config.toml
wave_channels = 96
init = "kaiming_normal"
optimizer = "soap"
steps = 5800
Rows from block 6, named by matrix and row number. Each number is 500 + 25 x the weight over its row's rms, rounded and kept within 0 to 999. All counts start at 0. Numbers have three digits each. After the name is the row's rms in percent of the matrix's.
# conv: width-5 conv (model.blocks.6.conv.weight, 384x384x5), inputs 36-53, a 5 kernel for each
conv.93 094:506536497491515493512529572513492497538493510499516546465456469474514507543430521494479548504492459482491473500523537529519497516514496506493509481516508479504521535519513505427444548515485481512505523481517535516524490502510533527484469529531523534477489495458445473527
conv.94 103:523504473529459498515546495522482516508496488486510450447509500520520480467482530445519463512457498456495509505513491499501526537482530472495507444505499505472529507477487489525520507469522458500477450493508486547505480529468518552532472480495465555493514516523518474515
conv.95 098:457480532519475516481539481496482492501496448481561491503489508469460506491504502486490478475475504533537539503497479505520504509521483519536495468502500557414497492525525545556531521540492499481513484488488537507528472522480506503520546503529479517502505442469475548480
conv.96 093:496470541488517535507495531491520504507516530484485486471488516514524554464509487525464490507523492575474520510550482503525478513500566488496520502505468499472495494523535501498480514431488484524502487547485482546487458491554494490459532454470462552497535530578538470510
conv.97 107:524511484471515470521480486504530464478487526507499524499452474496530429499499475537491492504520499520462464491502520516496500490508512493478481482524460484485532491506496523462498501492489485510533466507477522472556517541482540438467503500521420512465533516508503516517
conv.98 101:499479500455515467493532513460507502478512509496481527518494491559498521502491494498544518487486506523504536412485500509500485493504494482524512519513498495508504490506541474469521496515509501514540468486527472532532512468457516507473532508531515503506520484514513509470
conv.99 087:497507523483463518478544498513476499547515518511555499460514477516523528502509519484482521493468456505493516531507489517449492504512516522507544520500486476540487484487499521488534536507514519468492499487465518546517468458502512448476513523518487462509470501479501531524
conv.100 102:517475524520490448543536500542490491492465556480530505460512476498525492484536490520493509544481482480501509526462514515514474535538493483522492491499505532522473509525528466511491513480500495491555475533482506491445472553493486513527514466469552479522466508484511494515
conv.101 114:549477535457516501487460492520519510467513492511499456513535496493457515532503466506514472508498499495501491502475442498549467474484476493489500450504496550509477484501508523478479480507459531492467533488414538504504514479538483484507483508510481530527478514481478506497
conv.102 091:529523486458512513479500514490549567496532504466483527525508487495481474478483482489484503461519515519483464492498484488493478533488483502512503504528519436488478498486503500496512506507481488512513511471522521482504517461509503498539494500475509537526490453476478489489
conv.103 094:503504451544469491544518484444498498514514506500487515527509512511500484522516448482538513495470484532507483521551487456509495488429479458503491555471494508525521497523507555459473524530498517427493519517456476494440493508520516520487498523491507502523484513527466501517
conv.104 101:537501498450517497493462532497485514492489505530486484474465503495486424481508503458517515494498514471485493523497496460454496524473481494486503476475491501542463504490482553541504485525506521494508496506530503527551523468476559507502471474461519480507538516548512466495
conv.105 090:487502505518492481498498495463490477470536494498473531483493495506564498486499501488498507476461562498474493465492515498560487488481508514495474468519506502477499534536535475505540546471539495495479510491497487511482466500535486483444515565505521499482469487504529494537
conv.106 111:539482514493450490484496505504451500514481511518509504500525494486526495501519516539491488493529463513538481501531506475463528498533502498494543455483524486537489482513468498516497529513502521484499502486536482493510477479539511519468493489509516526505481505503479444540
conv.107 103:499524455548525485519508470478474497500537520521532515506514493492481543496518499504521467507481493499501448523524462469503529533509471465529479522467450503440507490505486490538533468453506469534492536498506533488491471489564473478592508496523523514510508488501502507498
conv.108 091:490514525525483531478513498481500522501481482519564467512518519549546461480500474473571483508540542507524517544492479498517494508527523496504511474512502511477492518492505517493481488501493543525491480502540515506504468490472545533486530482482498496504516472493481499538
conv.109 101:512481496465499460497501508505513524474497504468521498507534495520428499499506507482527496496470509499486535484470538489500519511513496530544469454486497459498504480528488466485529517504496483505515533497471481503526530501488517516524512516477475485513504452504478452488
conv.110 102:490480493467499532510513538500475525496485509480445487489514474548522527477504470518520510456502485461555531534481483510501502489510520555514485495492466514479506530548491502465468536500495502532491460514489526462518534487528492465546503508519505532473519499471478513483
conv.111 113:521491489514492484494528446507487490522511479480547510491499463510476547495489487477524484516496507516499469523523495472514459560478498515496500452488499492504498516519522475487519509480530525463506517519496475505504463501541498475459534491473510451514508520502496491510
conv.112 095:493528462486521463503529496547477504534486511513486524471480516464475467472469483531502508525470522505458517519470479470495497516484530485530461486516512517524493482503494484461464514477483512525520518496522481492509481485539469461508512514530486479550477532482519478518
conv.113 111:499509476475515455497515517515528542546492451481512521495486531544496456537520514513541477518475454506465482484521518481470506508514544477524513488486483493505487535510463501495517510466499455493479496496529503479471525545499500453512591511478489486492517494500497523504
conv.114 102:476481539506514470505491510501499473485465499457478502511494519528494537533508440479490506507503488470522542490510486470479485507520479481463516531490478515454495492512500478526489516530502489486519460523532513535528534508489500526458478513523479493526493489531483513515
conv.115 105:486504526515490511528462491519492513458482527512485553525480491492546476483525499489506503482537493500476501530508477494492482524498481541464484517508470453527586492468504507492533469497527532494489497502488504509527513518470501480518439491523501474540491509504495519491
conv.116 103:509508522509498522466496591487504501506526511501511481493491519453508502538504425510563482521512499513499506498531475499533466471530499494490493540526501476504498480473544523524478510525496532498523481520489484501454494474476499479471504522519431489480483494514507499486
conv.117 092:500484492486529502515506532513536483469482522494498496489499555463494486493496447487500474482529520485528503469498533468521500518469483469512537490497438537553513493513513489478498479472563528514509496487474486480483492511533544479539521539504514517515510503518520463486
conv.118 105:508481524493518463483549525481479502485503458490484521470522534488534489531479490529488491464498566505494488449516494508523497515460530469463480547544548488514458505481476477492499497485523462470525483452523517519474498507509470465527491483551437509517502510503538503459
conv.119 092:524512521520455523521481532502507507495458512464495513523494535481475540507517532547526531531525558526543465501523477472501488527442514499504527479487491473505516460514584464485493495490517519477448512490477529552461494496523483477551460532496523510511495499469486502480
conv.120 080:473509511462451518532488472533461512521524516512550521484506462484467491510536494511497525493482469546491481531492501480480511498507500538487528489510494526496499496494571502480501476550514500503533524452584535518522501514491493456533489525497499519527549484450427496509
conv.121 100:500505469494535520543503470510547539469501514523499528533455518468484499452508489526536490490454548528519485543474475544536466469488533514496492488481523532468473457530468469510520484536500506522521465507487524504470516447514487502486483480497516481495461520518499526494
conv.122 096:506486485460494481521465505512497535498505524470526438486462492485510508456517508501505491527522513481451495488536486445497563509521477508517486493553512494483534469517487470518485510491509470512545492497481501499478474475507509501483482479516535526519473439482463462513
conv.123 098:495533523502545491502506489526472504437484488534463525495514513502471502518522464540532503468476438502490503531530515489526513494524479487500475492554487542482483492520491491519531502551504465486472450482497535489455459521541484450483522585498489499495510506533498450511
conv.124 103:507489518520461504503457512523496506547534487529498552487493501504482517475500514518508482497465483500526518466539445501502512481475498486474507527499531467507479509474484508447490489493517452481458424540508525485464547476514506511493504479474496475505518518483491459496
conv.125 102:560516511504508462505523484529488515505555502525509488500484464465490494534508519523489496498517498508467475516515555461450500474498508512505535443484498505448508513491463473508466512461522485519476456499510478505506503488517542420507489521496458472484475484443468492485
conv.126 098:511476523528481481484453534467536511510520490489481488523488491456522541489510501519489485491511519486519521535449523473506508500532508496545514498498513477462511484469504460455502524511519480527468471470500494506491498541493525535474541541514496525495497508475489464497
conv.127 092:519467568549481488476524494499489520515515519453514471494533546505481495509527514457478498463509458532522534549497486528495520545516469484514492457455519489484455485507494506516525488482528501489498517538509523516489525477493494479486548509481473468526498545515508519504
conv.128 095:465527478540528521487481494471480500512497469513503527447456515430495531533506484532565486498483485520517495510545517490483482533500482471509506484523512523471486520514495507437484500432470512488514474506538474540506460516514487485512508525483494527449470510498475514497
conv.129 089:509514459558485518500495474495494467532504499489511519484495560525460489497512500500470481489513492518487499465464488494527496470543471522509502484492487501463515515545485535496512556457513494513526490508513528498523475463528521462486499467515500517486457503524536524478
conv.130 098:498458503545534476454508496512489475516534492518529508482506518483443451529495532459479513460494526534545488479483518505529504465517521502502488512481466469465491508516483534466461492504518505505445485539517505489482486510491476461501498494487545494511529494483477500469
conv.131 104:486479494492529496492562492495508522548551532462539532476480541521486516464489526514521502482534522521505497522494455508458475524500462481518502479495536506519474487530503488480555520508493504517535496510506537494495516506474474503492500456501457554466497501496471483502
conv.132 092:496519483519488471475527504518529479522510533497492508479472470515496469469522472504511520512514518510479506535537492487461497479544515536524517538495507498455484492491514516506478477470544492534501526525527494530555517516496508473469470484499493496493464494518511458514
conv.133 103:497474505491469516504526538507492481505540478477498556530484438472463495514503528468491464528489469500519439458501519496463535538506493495532513532485460468481498498476523536472531514465500508499530467497505508465487499447500482461476470505519498467458539507457530544493
conv.134 110:449550510480491525506523504484497471513487501492495486500471499535473492500498567485544492494525495492513501442516479507470544541433517482506480530496519521537442534494500472476507509530468519530506483534502563473532488528507480543492507481544414538435570474491473479499
conv.135 101:476472527517477504525542498504505483553504510504472502518443530543514485473551458519524488534508502467508494527487459508534477543497474462482506483497493531519459492461520507490477529487518514504494467524499462533476533512456506476486479504509513482479495545496491522511
conv.136 100:477491495487473523529533500487520529505494483505512511502503490510524505499504508542490467516505511520518498522514509481483490523464518493494522539514494488547515471550471444516491530496500537461533533492475490502459498522505473498453514488481500531516503495531514473515
conv.137 101:519477499505483515497509521500503496496496589489528537497503516508464443529510495528507449496530511496534496457503498498510546483503543537548485508465482444463505469475488517515506517537469502523508524483464491487522502484484482456513552517497478513516450523484539522514
conv.138 099:512501471543490512528453483524513508507490510524478472552487491495485551513480520525488472457513511502518559494457504530524512530478501555522474516514477480472470523509508488491502512551478512450527531517507500518509453511496494518496506466519501495479516458429513548501
conv.139 094:504531477486494502516528517503519456541488493510505518480499488524506488527534483514507452526517473480513494488491510466491465492498501510529507462506490511484478545493478449477493488555514531533539476517500480477512515500578467549512527479496522507473491468498497504506
conv.140 094:523476482531492495491478529479498486472491517516529490497484492497544467489499509529543446461468497556533499492499546500466503497509510487461501503514466499497478512461498521550507526531570536497497465495475485484518516503464503502532507429549515486512504480500501478517
conv.141 091:492476503530507510519519517477459528544532478494450460453521510498513504510510512471494488551522543504497528514513518526541500490519499503493510530526540513485497467499513494498471466528510463491490487495479519506554494453564500469490470532497475501486505484524534513512
conv.142 101:497528537470505509476480487507519533509470477501504468515493494472502446502508449444474467513548446459538451477470490487456516507534510518544500508482460478481501507491487499520488490515486491496505449424484490502478495481499460506511484527487500535566525462522499490496
conv.143 106:497500532494463465482494544502551508493455491492505514512507533520502459449491482536552534522489484500500475506534558477503502524510521503447458526488510506562473454499507544529491489464476524491537479436499486498515472517518518459463522520452530487517525514492474484493
conv.144 102:520473482559473490486494476534502513489500504482486534493517500512517511503479538469525483486466512527506514524489517465532484523486442505531465524506489540471480482464514532530483481480439544499501475520483518494508504496511560453520464510481557452524479528465531542443
conv.145 104:466478488509489509500522512510518460478492499492463513471507483516536537483479498513483509519462503527476517476456554490509501518547463459519524506498494512455486489498509455537500515510501518479496523473485485517494519519502515459437539510501564500490460521500493522503
conv.146 095:507513473466477502482489543484464508467503499505496527553462516513524482491487455520465505511514470536490482475494531467526475508486497515497475498523519505479454533537507495492498505482475564531528533504500520487478467454502482480471580556518480509455491475461481523500
conv.147 096:477492510521509527468537443478501496546509482539494461495520488459481513493530546483511491516522517545491507491520477515498477466528523476541502502477532488520508451582500464473483520479460506480512514537521509525496494478473476485518514490512490497507509499506476497476
conv.148 103:487473522510486502484499499509503481468506490491501492505534547482465505548499540509518459516503507527494485557508510519499487519509488512523525470532490505498489479508483513528519495484507463494504513481523514525488468484506482514506487498491535481478491484529527486501
conv.149 120:498471504480488511489489489508502513463500516501512499493522479485539493527473535447490515495472487530489511509483480514486472524501501508465513488500531519520509522504506480491469506478517496468477545478526479500470523488492534487471515478484448552511521546463509526462
conv.150 094:484483558515511488473549516518441503527508542496508494479485517522501504442516484535482533510495505507538498513470451497526489507466510537522550504494480525515471503499458489522483499488518517552432414498482478501496507473454541514479489497512508440558472484494472477518
conv.151 095:507489502527485511474544495511485522458515524506520530504537476501454500512489492476502489456529539462516491481522472502535443524502538486504516512506521484531505516511531525491492506468535477511487506507535501533461446534500476530513499503514465519512514497502536501484
conv.152 101:521543524492497502443515538484508506485474494509521490503482481455519504486493517495497492484500489502501509473505536508496517504463467513507535508513473505555504487489553493473501490531498511492476495500493506489453480558503465503521531488488517499492524480492517487507
conv.153 104:507535448484471485449447520507493488499529509482566496477477531480441506528514458496533481470541513455511494488471514498497495463485471497504534489484455472523497501501525505445505499485474493542459515504506522481525476535506517513495517498501527549503568491497487461535
conv.154 096:505476529485485510458474526510502482480502486485478501532473486483445501526513518493474513492510496482510562480494497511528494522512507510474532488473489492539539541515500510534512506544469494476526460464477507476513514512509499479504524518486536515428523518466518491492
conv.155 097:525527503481506536469557502473523490492521512508505452453506514492454507508513527513569491508494460497530470462534490516493514501489492496487534503520455500502488489459514486493541473458487554500491469549531492531496540477472487473547515500512497477472496511542530490505
conv.156 102:479511476545501464573480474504473466508479482510459497477503497437508515502485487530504471515483568507475527499474472510522516551504508518486506520521495539484486519535484512493516479489473501515516530476542519494529527482554537449560504507462533515495441511525518530478
conv.157 104:529548504555488528480524526541505503509493531481482473529480504468517441534491447497517502521493504493508497485516488474484494503486491511477513479492520518458524486455517534513509505466516518504482468515483522511501506515481517514536470485505463495490524468565493477503
conv.158 110:535499447523484521508537456505479518521465548475518523499521501548518465512491508496507483519486496536531536512483451511514483481472523481506484502476491505468497499510487505522520494489512536506489526514548508506486490491451478482483491505498442528442528479474521478485
conv.159 096:496500485500518534537543510484492500486534498509528520503515474514506498479532508497519490505476472489487537530511512539501470513446505501509490502484494468520524463478479457423481516501522506495475481455525507488555485500505475502552481494496502475468501557496487479515
conv.160 099:451477524512502514501492488515483523515544458497506474544498500512506484494484502452512514495503514502482529488462521532476505550518528477490507508505496514493495496494505565522478521511500517491465432485533484498441491515526482534515478481527487491507506505551512478516
conv.161 109:515506516457484511476489479496489506460544499499508434497489468524481491501526509520440473535461534516537481513519479448506499516529469492516469510443499518506435533500512498515518499511498513493493509536466510473486475511518545503471470506492557468502453507518508549476
conv.162 110:520473493481482522503541512508463479505502486474494460490469507524494426486463474515538500514491507517478474537528490498497515508534492488482502529465506500494500488521473507495498502479487508515516471502511459480469501554445515436493503516513521468510451525528456493528
conv.163 099:530504501495506502488482563529495558516472485534510502476533523499486443500483488492533511483513486533484523481486514522466447505489507496514471493499509512474510506524519526470494511499498480491511548490446521480508470517502454501470514479490489485474478421512484511507
conv.164 097:538535504505462505446484522527504503512467498494465533531491532525507513461520540499514499495482522498506496490473511508493473494522533519502498486515515513483517510517489497507491490491511485498497535453515519534568489503497501504504479484462526504518474533520539492482
conv.165 097:553487483452470514503475504499492526514497499526547456545491497475514482516479496516485482518478534472495443506540549505513502471496485485492466503485531481471538507507541492513450498495531513536508517514502471460513510547462521475531543511518519474494490519498512489488
conv.166 105:507489479482460508499453503509496508565506483511523457502511524512502474505556513547476474520493503480467521552489469499473508452510492488499498507512485487495511506498454491480512508490459493484505546472493528496544460498530443512513492501466540582503497523496481505523
conv.167 097:471522480467493495543534486484535490462523503492514505504518484490504529472488534518498501533500527497467494480546487520474512485494486518480529508499503427483510555506504468488516482509478515512449521500475487495484514492496482507467499533501510530436498544491505491503
conv.168 088:512461481520534520448503467506502493475472535504495497460510498493523482477493502529504499466463511536511484527535511521530502558453509511474527453444514516528517507542518517476482476475486512539534531494486493476513478517484463452531520490534495509473501482507492505460
conv.169 103:529528507472488485544492464528513516553474489483496494542509508571536466493515503503492490486486484460531472489482520516488468484508519506511487487538489464527516469494527531505505524488474529505500493522471487487522514508494490498518481482494505531512512512495489503530
conv.170 087:532531460560484451554504508524519503448496517474538519460483514534460481499531491482504469489467485529521537571536540501541503548510478511490446500503458461466493452506463474522477516568547507501499537487481501514512564529498489529501536499474477462546504495542478516501
conv.171 102:487476509510520493490462437533499533458497503470471509515488497456506522504512564515483496496484488550487513547503492495480515478517512494482481547477508521479468533459498468467505552485521492495488511513489465455458518558510530503503516478473487526490474530548516513498
conv.172 105:497488529529539517496499486483486490512521519490511527459470494539529512452469491503521521493497483479519442513543511549481544526491465504505495550470525500504503489466536578525509509506506474514507472489505533501486460496474497406442474521487483486478484474456499496535
conv.173 099:504498526521463503544491457545483501438491538481521536478484470516483505530527515508544469524484476538470517499470476459531463516500478511472495529497491470457442509519454481498511502489480520503491507468507520473472501489485505470500519496489511510520482518472471508518
conv.174 101:498480519456496498492491530527512554514437512512527486508492509442540519479481452499511484529482473500485511458506508506518506485476517465497465478495529539543482522489526510481498513488504489532499500497510490518546562496486534456477515525496483469514485488503485498464
conv.175 119:505486509519517497522457496503494502584463524506529495497480505500519532483507541496494505470511499465519506509491502489509485487525509498512516493486523466460472516518479502485486500499509484479491484501457514522501503503488497482508525508479519492496496480518479500523
conv.176 100:529531518508488513534478510481487494552478454496505556473459508519466523473508539459501531446547531536497478545541539491488526543532475466531468512513459512487507527449532549550499523425497491472487501492523490534481510484490481541463509562494488533513486498469534515480
conv.177 095:455495424507487489518506505536526489505484506479488497484479430473510503524513529493485525473512523475425453502498514528540521511451492528484490511486500485504473543489520551497494498527519484514492500503510499483494530521512506493489513497513537521445507538536533537485
conv.178 100:485475497504491472476515514523487489498547513490474500480498499497498495487525468476482489483489527517482488550515509500503532509522510506488460504521482493524515490485478518512555492523477480451513520506464522465541509497476512469471462470483533452514499506546469485444
conv.179 095:509513543484484510536506565522472506582513499485526499546489509566480534518506504483477497476502521473491493523497499504490528550483501531535557480474462502502470469518447436518473495489493481493469538496517505465508514549528514511471472518524490456492500520497477456519
conv.180 101:523520481538490523492517479514503523476498521493473467527518461548519516489527452458495489503469517525492518528519492450485508472479547555517523466532493496531498518509481515497506501528491502508501509462480464533500512512498457527469483508469531505466497519516515536527
conv.181 099:517495470531501474513527506492510556511488510496476488524504472492480484494489506539502521463521497535484476480533466491482510508508491519526483477494532517492514509527474518510493528448556470519474537487517490500501534446492541508521491513495530519490503489458501529464
conv.182 086:485522518512531498457511463468522506505534493501508527485463470534528458456494514504474479549548494494495502509536490506492495515541509530482513484493468518512528516521488450496502500508539523517507484494494499502473462464520499483482509497492487455477497481480537520484
conv.183 104:492498497483516509515419535485487500523506482539469511505496515491456477517521462515480490529525521511504524488527497552510514430491521506461484525536482540509480490536505519455515477458543544560460525487474476505489512454493507496476467483506525470512467505448529521494
conv.184 096:488498460506506461486528485501496514489522524468513527508526518486477505520531506493450487498484525530491481516561518466507540467516449501493496501485487548525506518496488504509501520556545494499477494518508528461484478536470541526482463514548534469533503466485500509548
conv.185 097:449520533491466501461484534489549482507558524481548491492429509489478514562511503462506531527496483517481507513500459520498503533527491487485506534500550484551452493516517466525486521489501482497525508463536510515501476524514506483516516485484523496528516496533484483515
conv.186 112:542501536539506523501572455545504508497449522511502499514510509486527489541544463464509482491491516483487507527501491464520512555496505500472546457502532549441558484526496512527464522441530516508510442513490504476541460505487500506496477527546471572536510517508496473506
conv.187 105:505510494538482530475492525519477509497509487501481504491497568468486486530492467454496447497520501479503513537492525512489498493478441472525490505514507517515496535469562510524512537534488491476499481504548504481530461494536504518447484526505441481500461514514476501529
conv.188 096:495519521483531501470507515502508430447521510520505481505490503511472500496492490512516524459458447502484507515480503549542497528541531494487547523497458463563483472519488490479492464500463556504525497447501518490495506459501483508512544488484469534519488482481514528497
conv.189 097:484483536490518483502444514496503498470497495535487501501575497496480474547469518461501463516509505511474491472504517458513550510551456501493519549497465549482447468494538498508516526539451472471462485485502526546532500463446487490499468547510505492469517509491485497491
conv.190 100:510482506470490504555534518509492539514494449511451498497499471523542495488521486514506494494487502483512482530488506538532486508485466531451518501464484472539462524522519510489497479533458491488521561479463503465492500485493472497506522493510502454534500469486453508507
conv.191 094:484484461518481502492503492502490548519503434477521509516488517522462496491503502481501463531456505471513485509481487508493502530491450519496473502512502500517499523495491537536491503467506472527505518450513543459510508537480482547507505470477538530464483486469515513527
conv.192 105:469531493527522496503499515485473476535463543523498471544471505478478535520501491471500472439510493534494554435468561463528503495458505479497512484516491507497468543474478473483540535470508461526518495492511502494521510548497516476471574496516451503486471506482552477487
conv.193 100:536523551458478542513502503492519512482500477495490490495527538473476488489498510477510547494493487501503467517473566501494524498509481501463483506520520460522542525491530535527522517495504491488516471497475504493495529531484498447506539558515537478501505502507521516465
conv.194 106:446480508522465487490528497508516482506506522506483483545478540484437459466487502487524508502511463503485531516493484492494471495537442518465522436515515475488522485479483461563512508510517489501484502515478505506488509518491493532502474523475530493454545512484476491507
conv.195 097:495508483479525490530516465477516440518556517488490476491509512507485516516517509492519529487469526503525516541457533540499518491535509468502497490532524504486498495492474447463489461498483494481478526440512536478480471507489506524488517528495492538498478525522461502471
conv.196 114:495507469460507507538546518494503538498485494512497518514486483485463523488493503449507503506507503504488523399507452495479529478482512493531451484482476533403482511520528535479481484486503510493530539493533477484503482532483479532446472521472508466494459519488478484474
conv.197 101:520484499566511509547514514458464486528499463483517486496500518530484463493523533459491538496525550482522528557536487475519475558549486478509452519516477522490486498508529526510509486486513491486499478482483509470474477532516496528497455485489551503468484489503455470493
conv.198 091:467482512504489530511485518491506534502494498484470517455472472475477539541499540510490491476517451459486508490558498514504501504473478460510518517552484513454487493516550495488564525493486518498536446489456516458498540496501493470456489526509477527507535527490502504490
conv.199 105:475493492535517508519535478500509480508483495441490496469547470535530476504501469486508484468497498510487452557487493559520447485505529515484478515525473479450543498486472562518526492491526477508479502490502488500518498487567532534516452488562474506482527500524508531539
conv.200 096:498473502517485466538496472524498450514494496487491448486471491424502560504490517505472513484534498517487501501518476500484505507535489487481499490475442557525529539499479507520494533510525500466492488523496513523495499489511527510502507494476500497517465515525496541480
conv.201 108:486519506479517520497509501505508477531532483485517518517469487490488527533511515449523474514544515480482485500514484491468461506471518513486501495492523479480476514488505524507508490481497518550534508548535507484470518502489525514482471519512481520498516496496496537471
conv.202 106:454494534506502519507515550520490498476528545502455510494507505480505531467509525502516515505539475491492549472463556516476442530481492524494486496485514503479510495507457512511503493496496512484473501547462494495523523494464507482516469504515466503507477482503518551472
conv.203 100:486480470490501500536512465479502526456513490462490504474464529498500499485517467513496481488483468512538479480456506480502466511441496521519486527496476514440510494534473536499536510502487489540467533502491485465516554498535469507518432510506479507518506460547515506477
conv.204 091:513484533533479494506559495505516499520510500509477489511479477481498531483514556488501532504509523482484486472495501522456495530507496507525507506491538473477505539534494491530521519534477456511514515473472496481475462495497513527488495476470514490519483521502523485546
conv.205 104:518531481502534507489541499497498486494529480482489487478480502516491490514535491485535501520551507501505500452442475510515537504483490488527461505524513426520474487500483528517514490486514537506509498467499483528474518465479498462492490439452498501463517520483487505455
conv.206 111:502483504471494515444514530522524472514519498504556492489495499523473488476483473525458518468547523505484476491489466526477502497481532487486519514490507464503498528506512545470488514436527483472532519512493481538521464476510481532501537486533457521485486503475531505541
conv.207 100:499475507528505456527526570529514485507520474556512496472507527496504502490521534488489497494501519485469552492520492452475475492546450521497531501536472497514475506489542465495507481523539501507519498485518495494471520465520461452480449464463488483471452518549483486486
conv.208 103:518505499483478495559510459509499462508484512478508522482473488519536504480497501458504523532486503552481469488453523507450467473475531533534510508492518436491528530478512491489520451494511492462495529484459494502490505457494488485482519493518527496493516469495531505516
conv.209 105:508483492530448502558485509470456495496531510521492532502527510545485493502514533462498519502530497510482503506486470504527482508532471486503483483484490544456505509535485525464473489527504469503498464509487495489505510495499475521571502452483501511455498488457496503501
conv.210 095:482468502494486490510550534531476538501477483545519495493473549485513529487487456492523503497476492481486498500523514487508506484504480549498500494520499518467478489484492540530509508469523505513533502529522484503486502470512519494541492476493502500530497530489457506506
conv.211 100:515529539542544505545494515517503528499568500464492518465524490510473466495524512460541474494506481469556476491477484479511510472466537489473546473514461467426525515484515493518497511527447484496516521528527502527480550504502521528523481486515496484558498522539474484489
conv.212 097:469476520553532488506489515498508453474535482521468544497514532509502507501502515513503511486476529498490498500472488502482533525480487500511470510475458497517502511505536464483489483538538529511501499528495476476459475506501492489489417507503531563509505511515542465497
conv.213 116:488471542505499527505533473512491508497509477472492510514489487494500516461545508462506486543508479483521479505496484459548462502534452481522512487497496514488489506496502526452491522441449518518513499524483524457523514523508509476442530507475471473517501550484505499482
conv.214 095:490514497496489494520520516514488525550451490539509516481495494526484508461528517493516504470505500497518475509483536494478508495523551497510556467518521553538482521552497507530472477496493471493491528467530515493551489463491528508494489496531517498528520494491481503528
conv.215 115:493498475522509498511527509497467540484544520508499502504489524510483521481504499484526470518521484510492497516491479503516513474510480502515465546482488514467489531497489522428504543494515527467440543532489496507477484479528505503488507534512509522528517529507513492541
conv.216 098:483492467477550459533491513489515498490490525512473488480483469502515525475509519534511523475493469513469486469466510475483508474495509547496485500537541499542472545519449508450493487489468483491514569514510482491490495505492498542510494427528504456541519497491551520516
conv.217 098:501526516505482455414518534550516445477523510485538519496456479488489532486507483505481497483515471511511499511480483476441514522489537496540530476502497519492502488484481458489503529523515473498473509477499495473525521500535488468490505520534528484489524521480505491495
conv.218 103:529513494500486516511468504504473497478494497463505556491537499493482526483532477509510465547486516535479475531505495524473533519473529484505506510489516496479493470539513498488510498534509485484465541528503528532505526502525506482490490482505462508464511548566483491481
conv.219 097:502559498547555492503505548495507567512521479489454526492537530503466492507494476553483456499503514514463514547501530501495511489511537506493489464536486505481543487501484479525494524469485495521476490487501503519458515494486500467484531504489489468531514506477512534484
conv.220 090:500541455476507500452500517529539502484441450430491486516511495483456484573484452486521501491522546521494483492463496485519526485535525492507465512526525529507498435533499515502494500492472480494492474463553467484464505528514497525494497486519520519474452516482446502495
conv.221 086:496489481539512531476533506490536500512449540508531531505458480497513525553512499518522523461493499462511484524523503482503528447476534507509506539556480489486528513512502493499509514479527510539518488470492495494493475461497519538533501525504460502527508498478499519476
conv.222 104:474482471478513500520460455510485512498525526466471482467485476531535530514476513530488475484494513489468478548468493520525515473484512524518462491498503491498521496500504473502492527485533521489496503572482526454511493472527485487495458469530470518475520495507521478533
conv.223 092:497494496543532531497474494479494515461463520468513480495502506493499504525513457516518496457468462494475532444507514520526485517496488481495484497501489497464497513479499506496475483483495527506465480514507470497515516516541495519449497496510493467556496512468508473507
conv.224 092:490523520523504529499457499522558471519532469552495532461470513497519519484501508541527510555468451482500487518469502469467514540491522472506484557467499490523506495477526539497493497529504513490512530530531507465488524508527491438489458484480535521526530506529493466458
conv.225 093:511514493543488500526509533507514500525484496510476470458524479517480500516500498501546494526499476526512471506516457513497513469502494511482496516504517515486516510497502542479487501514520502489487505451515492499502496522448493524468516497508513531483497493504505508507
conv.226 109:523449517490531525481476516493512472530498505493461473500514493485492400507487508508503467479487534525529526515525509513517469479547510493520529499458497472495518521480474500508536492502474510541528453493515500546467473458471505486560487481498546511506528484497477502496
conv.227 088:515535504493462505508500508490485546507501476534466477489500495481477522520463497479501503506536497504484488492491508459531515503546476524504523502493418454485544513498467511516466499502546465500507533525507527461498515519498553492538522548487472548468531535504490512517
conv.228 101:508484500525521444512542493515487548499466525495505480517490478462496524491479486510478505510492470482518491531554482496535504514505505476496502503518464505550479515471542443492517522513489527525508510495474503520482503504453504489521494535495481525512515520475511487512
conv.229 098:492525457503498499482499497505493486526476527500506535475504514494507531497478489517486497541516527466516491465502463517499509491484532492468548483458547488491513547487493522518523505476547520452523475488532550516469521477507491495496534526482476511505461501484497494501
conv.230 110:495495575432516473495478513525470524485504513503453551529434497518537436513535503515496515460472509520529476483481488488498497511487500519464499489472532508514501494484528486519489487486489518503512473543493482468557531506518520553477448529508539476561522528494475525518
conv.231 095:538498489508478506538489509498485491533498514497495505451503469527554516469488499496512507478486471474491475531482472539486469525514470491507563515545484514463506461491504480538497511546509521484493482502505495534551525535491450520554541478487495495508497510534547548519
conv.232 094:499530519538492501483452487511539477522495532502494448494477526504478499488495479525471517507483525539482484436472536530468490459481466495479473497518453532506525492511491509488497482526512483509469520484468496478462533490538516505481492481502516528511512478559478506521
conv.233 109:451510532511481509423488486540497488550509517516513486527511510529508495489494504521518517526518525475539521510484464507457506517511514510510493481492482475486568500519495473511482485469504492517541521466553531491488428539484524511482513513529483554488518504521505512495
conv.234 107:480454473501534448503519466493502512445498521479510448503494470486506482517514522469481498499443491474511451500526516494520511496452501445495469516490496500514529499499502477513478492538478474528476489490468510527530488502470505536473497509462499520492518487490533538489
conv.235 088:500484471516502482513496527503457518533531528482520490493494492501509514497533511494530521501522478502460537486530506507509534526463504489561522515479524524487548528512500553482533532524445467485472492508461535487531452492492488474509521474480468512525515481499463523543
conv.236 095:512530486507510517515497503510486465490503493468482534508515492513511494507498546473498528533546510453518517499447456500502516523482508529511487471476511476501505513502497513568509488520477492483474513513503493511502526478534459456503528482492543507491511516499509481506
conv.237 108:484504488508528492537486528490472512471464500534474451525519494509531481513493481468518461473504508510512507549538467491482493526518533479492521524525497496529440488556469461498491524496520461444460532498496481493528484491489492454520483511521477528462558495471514475469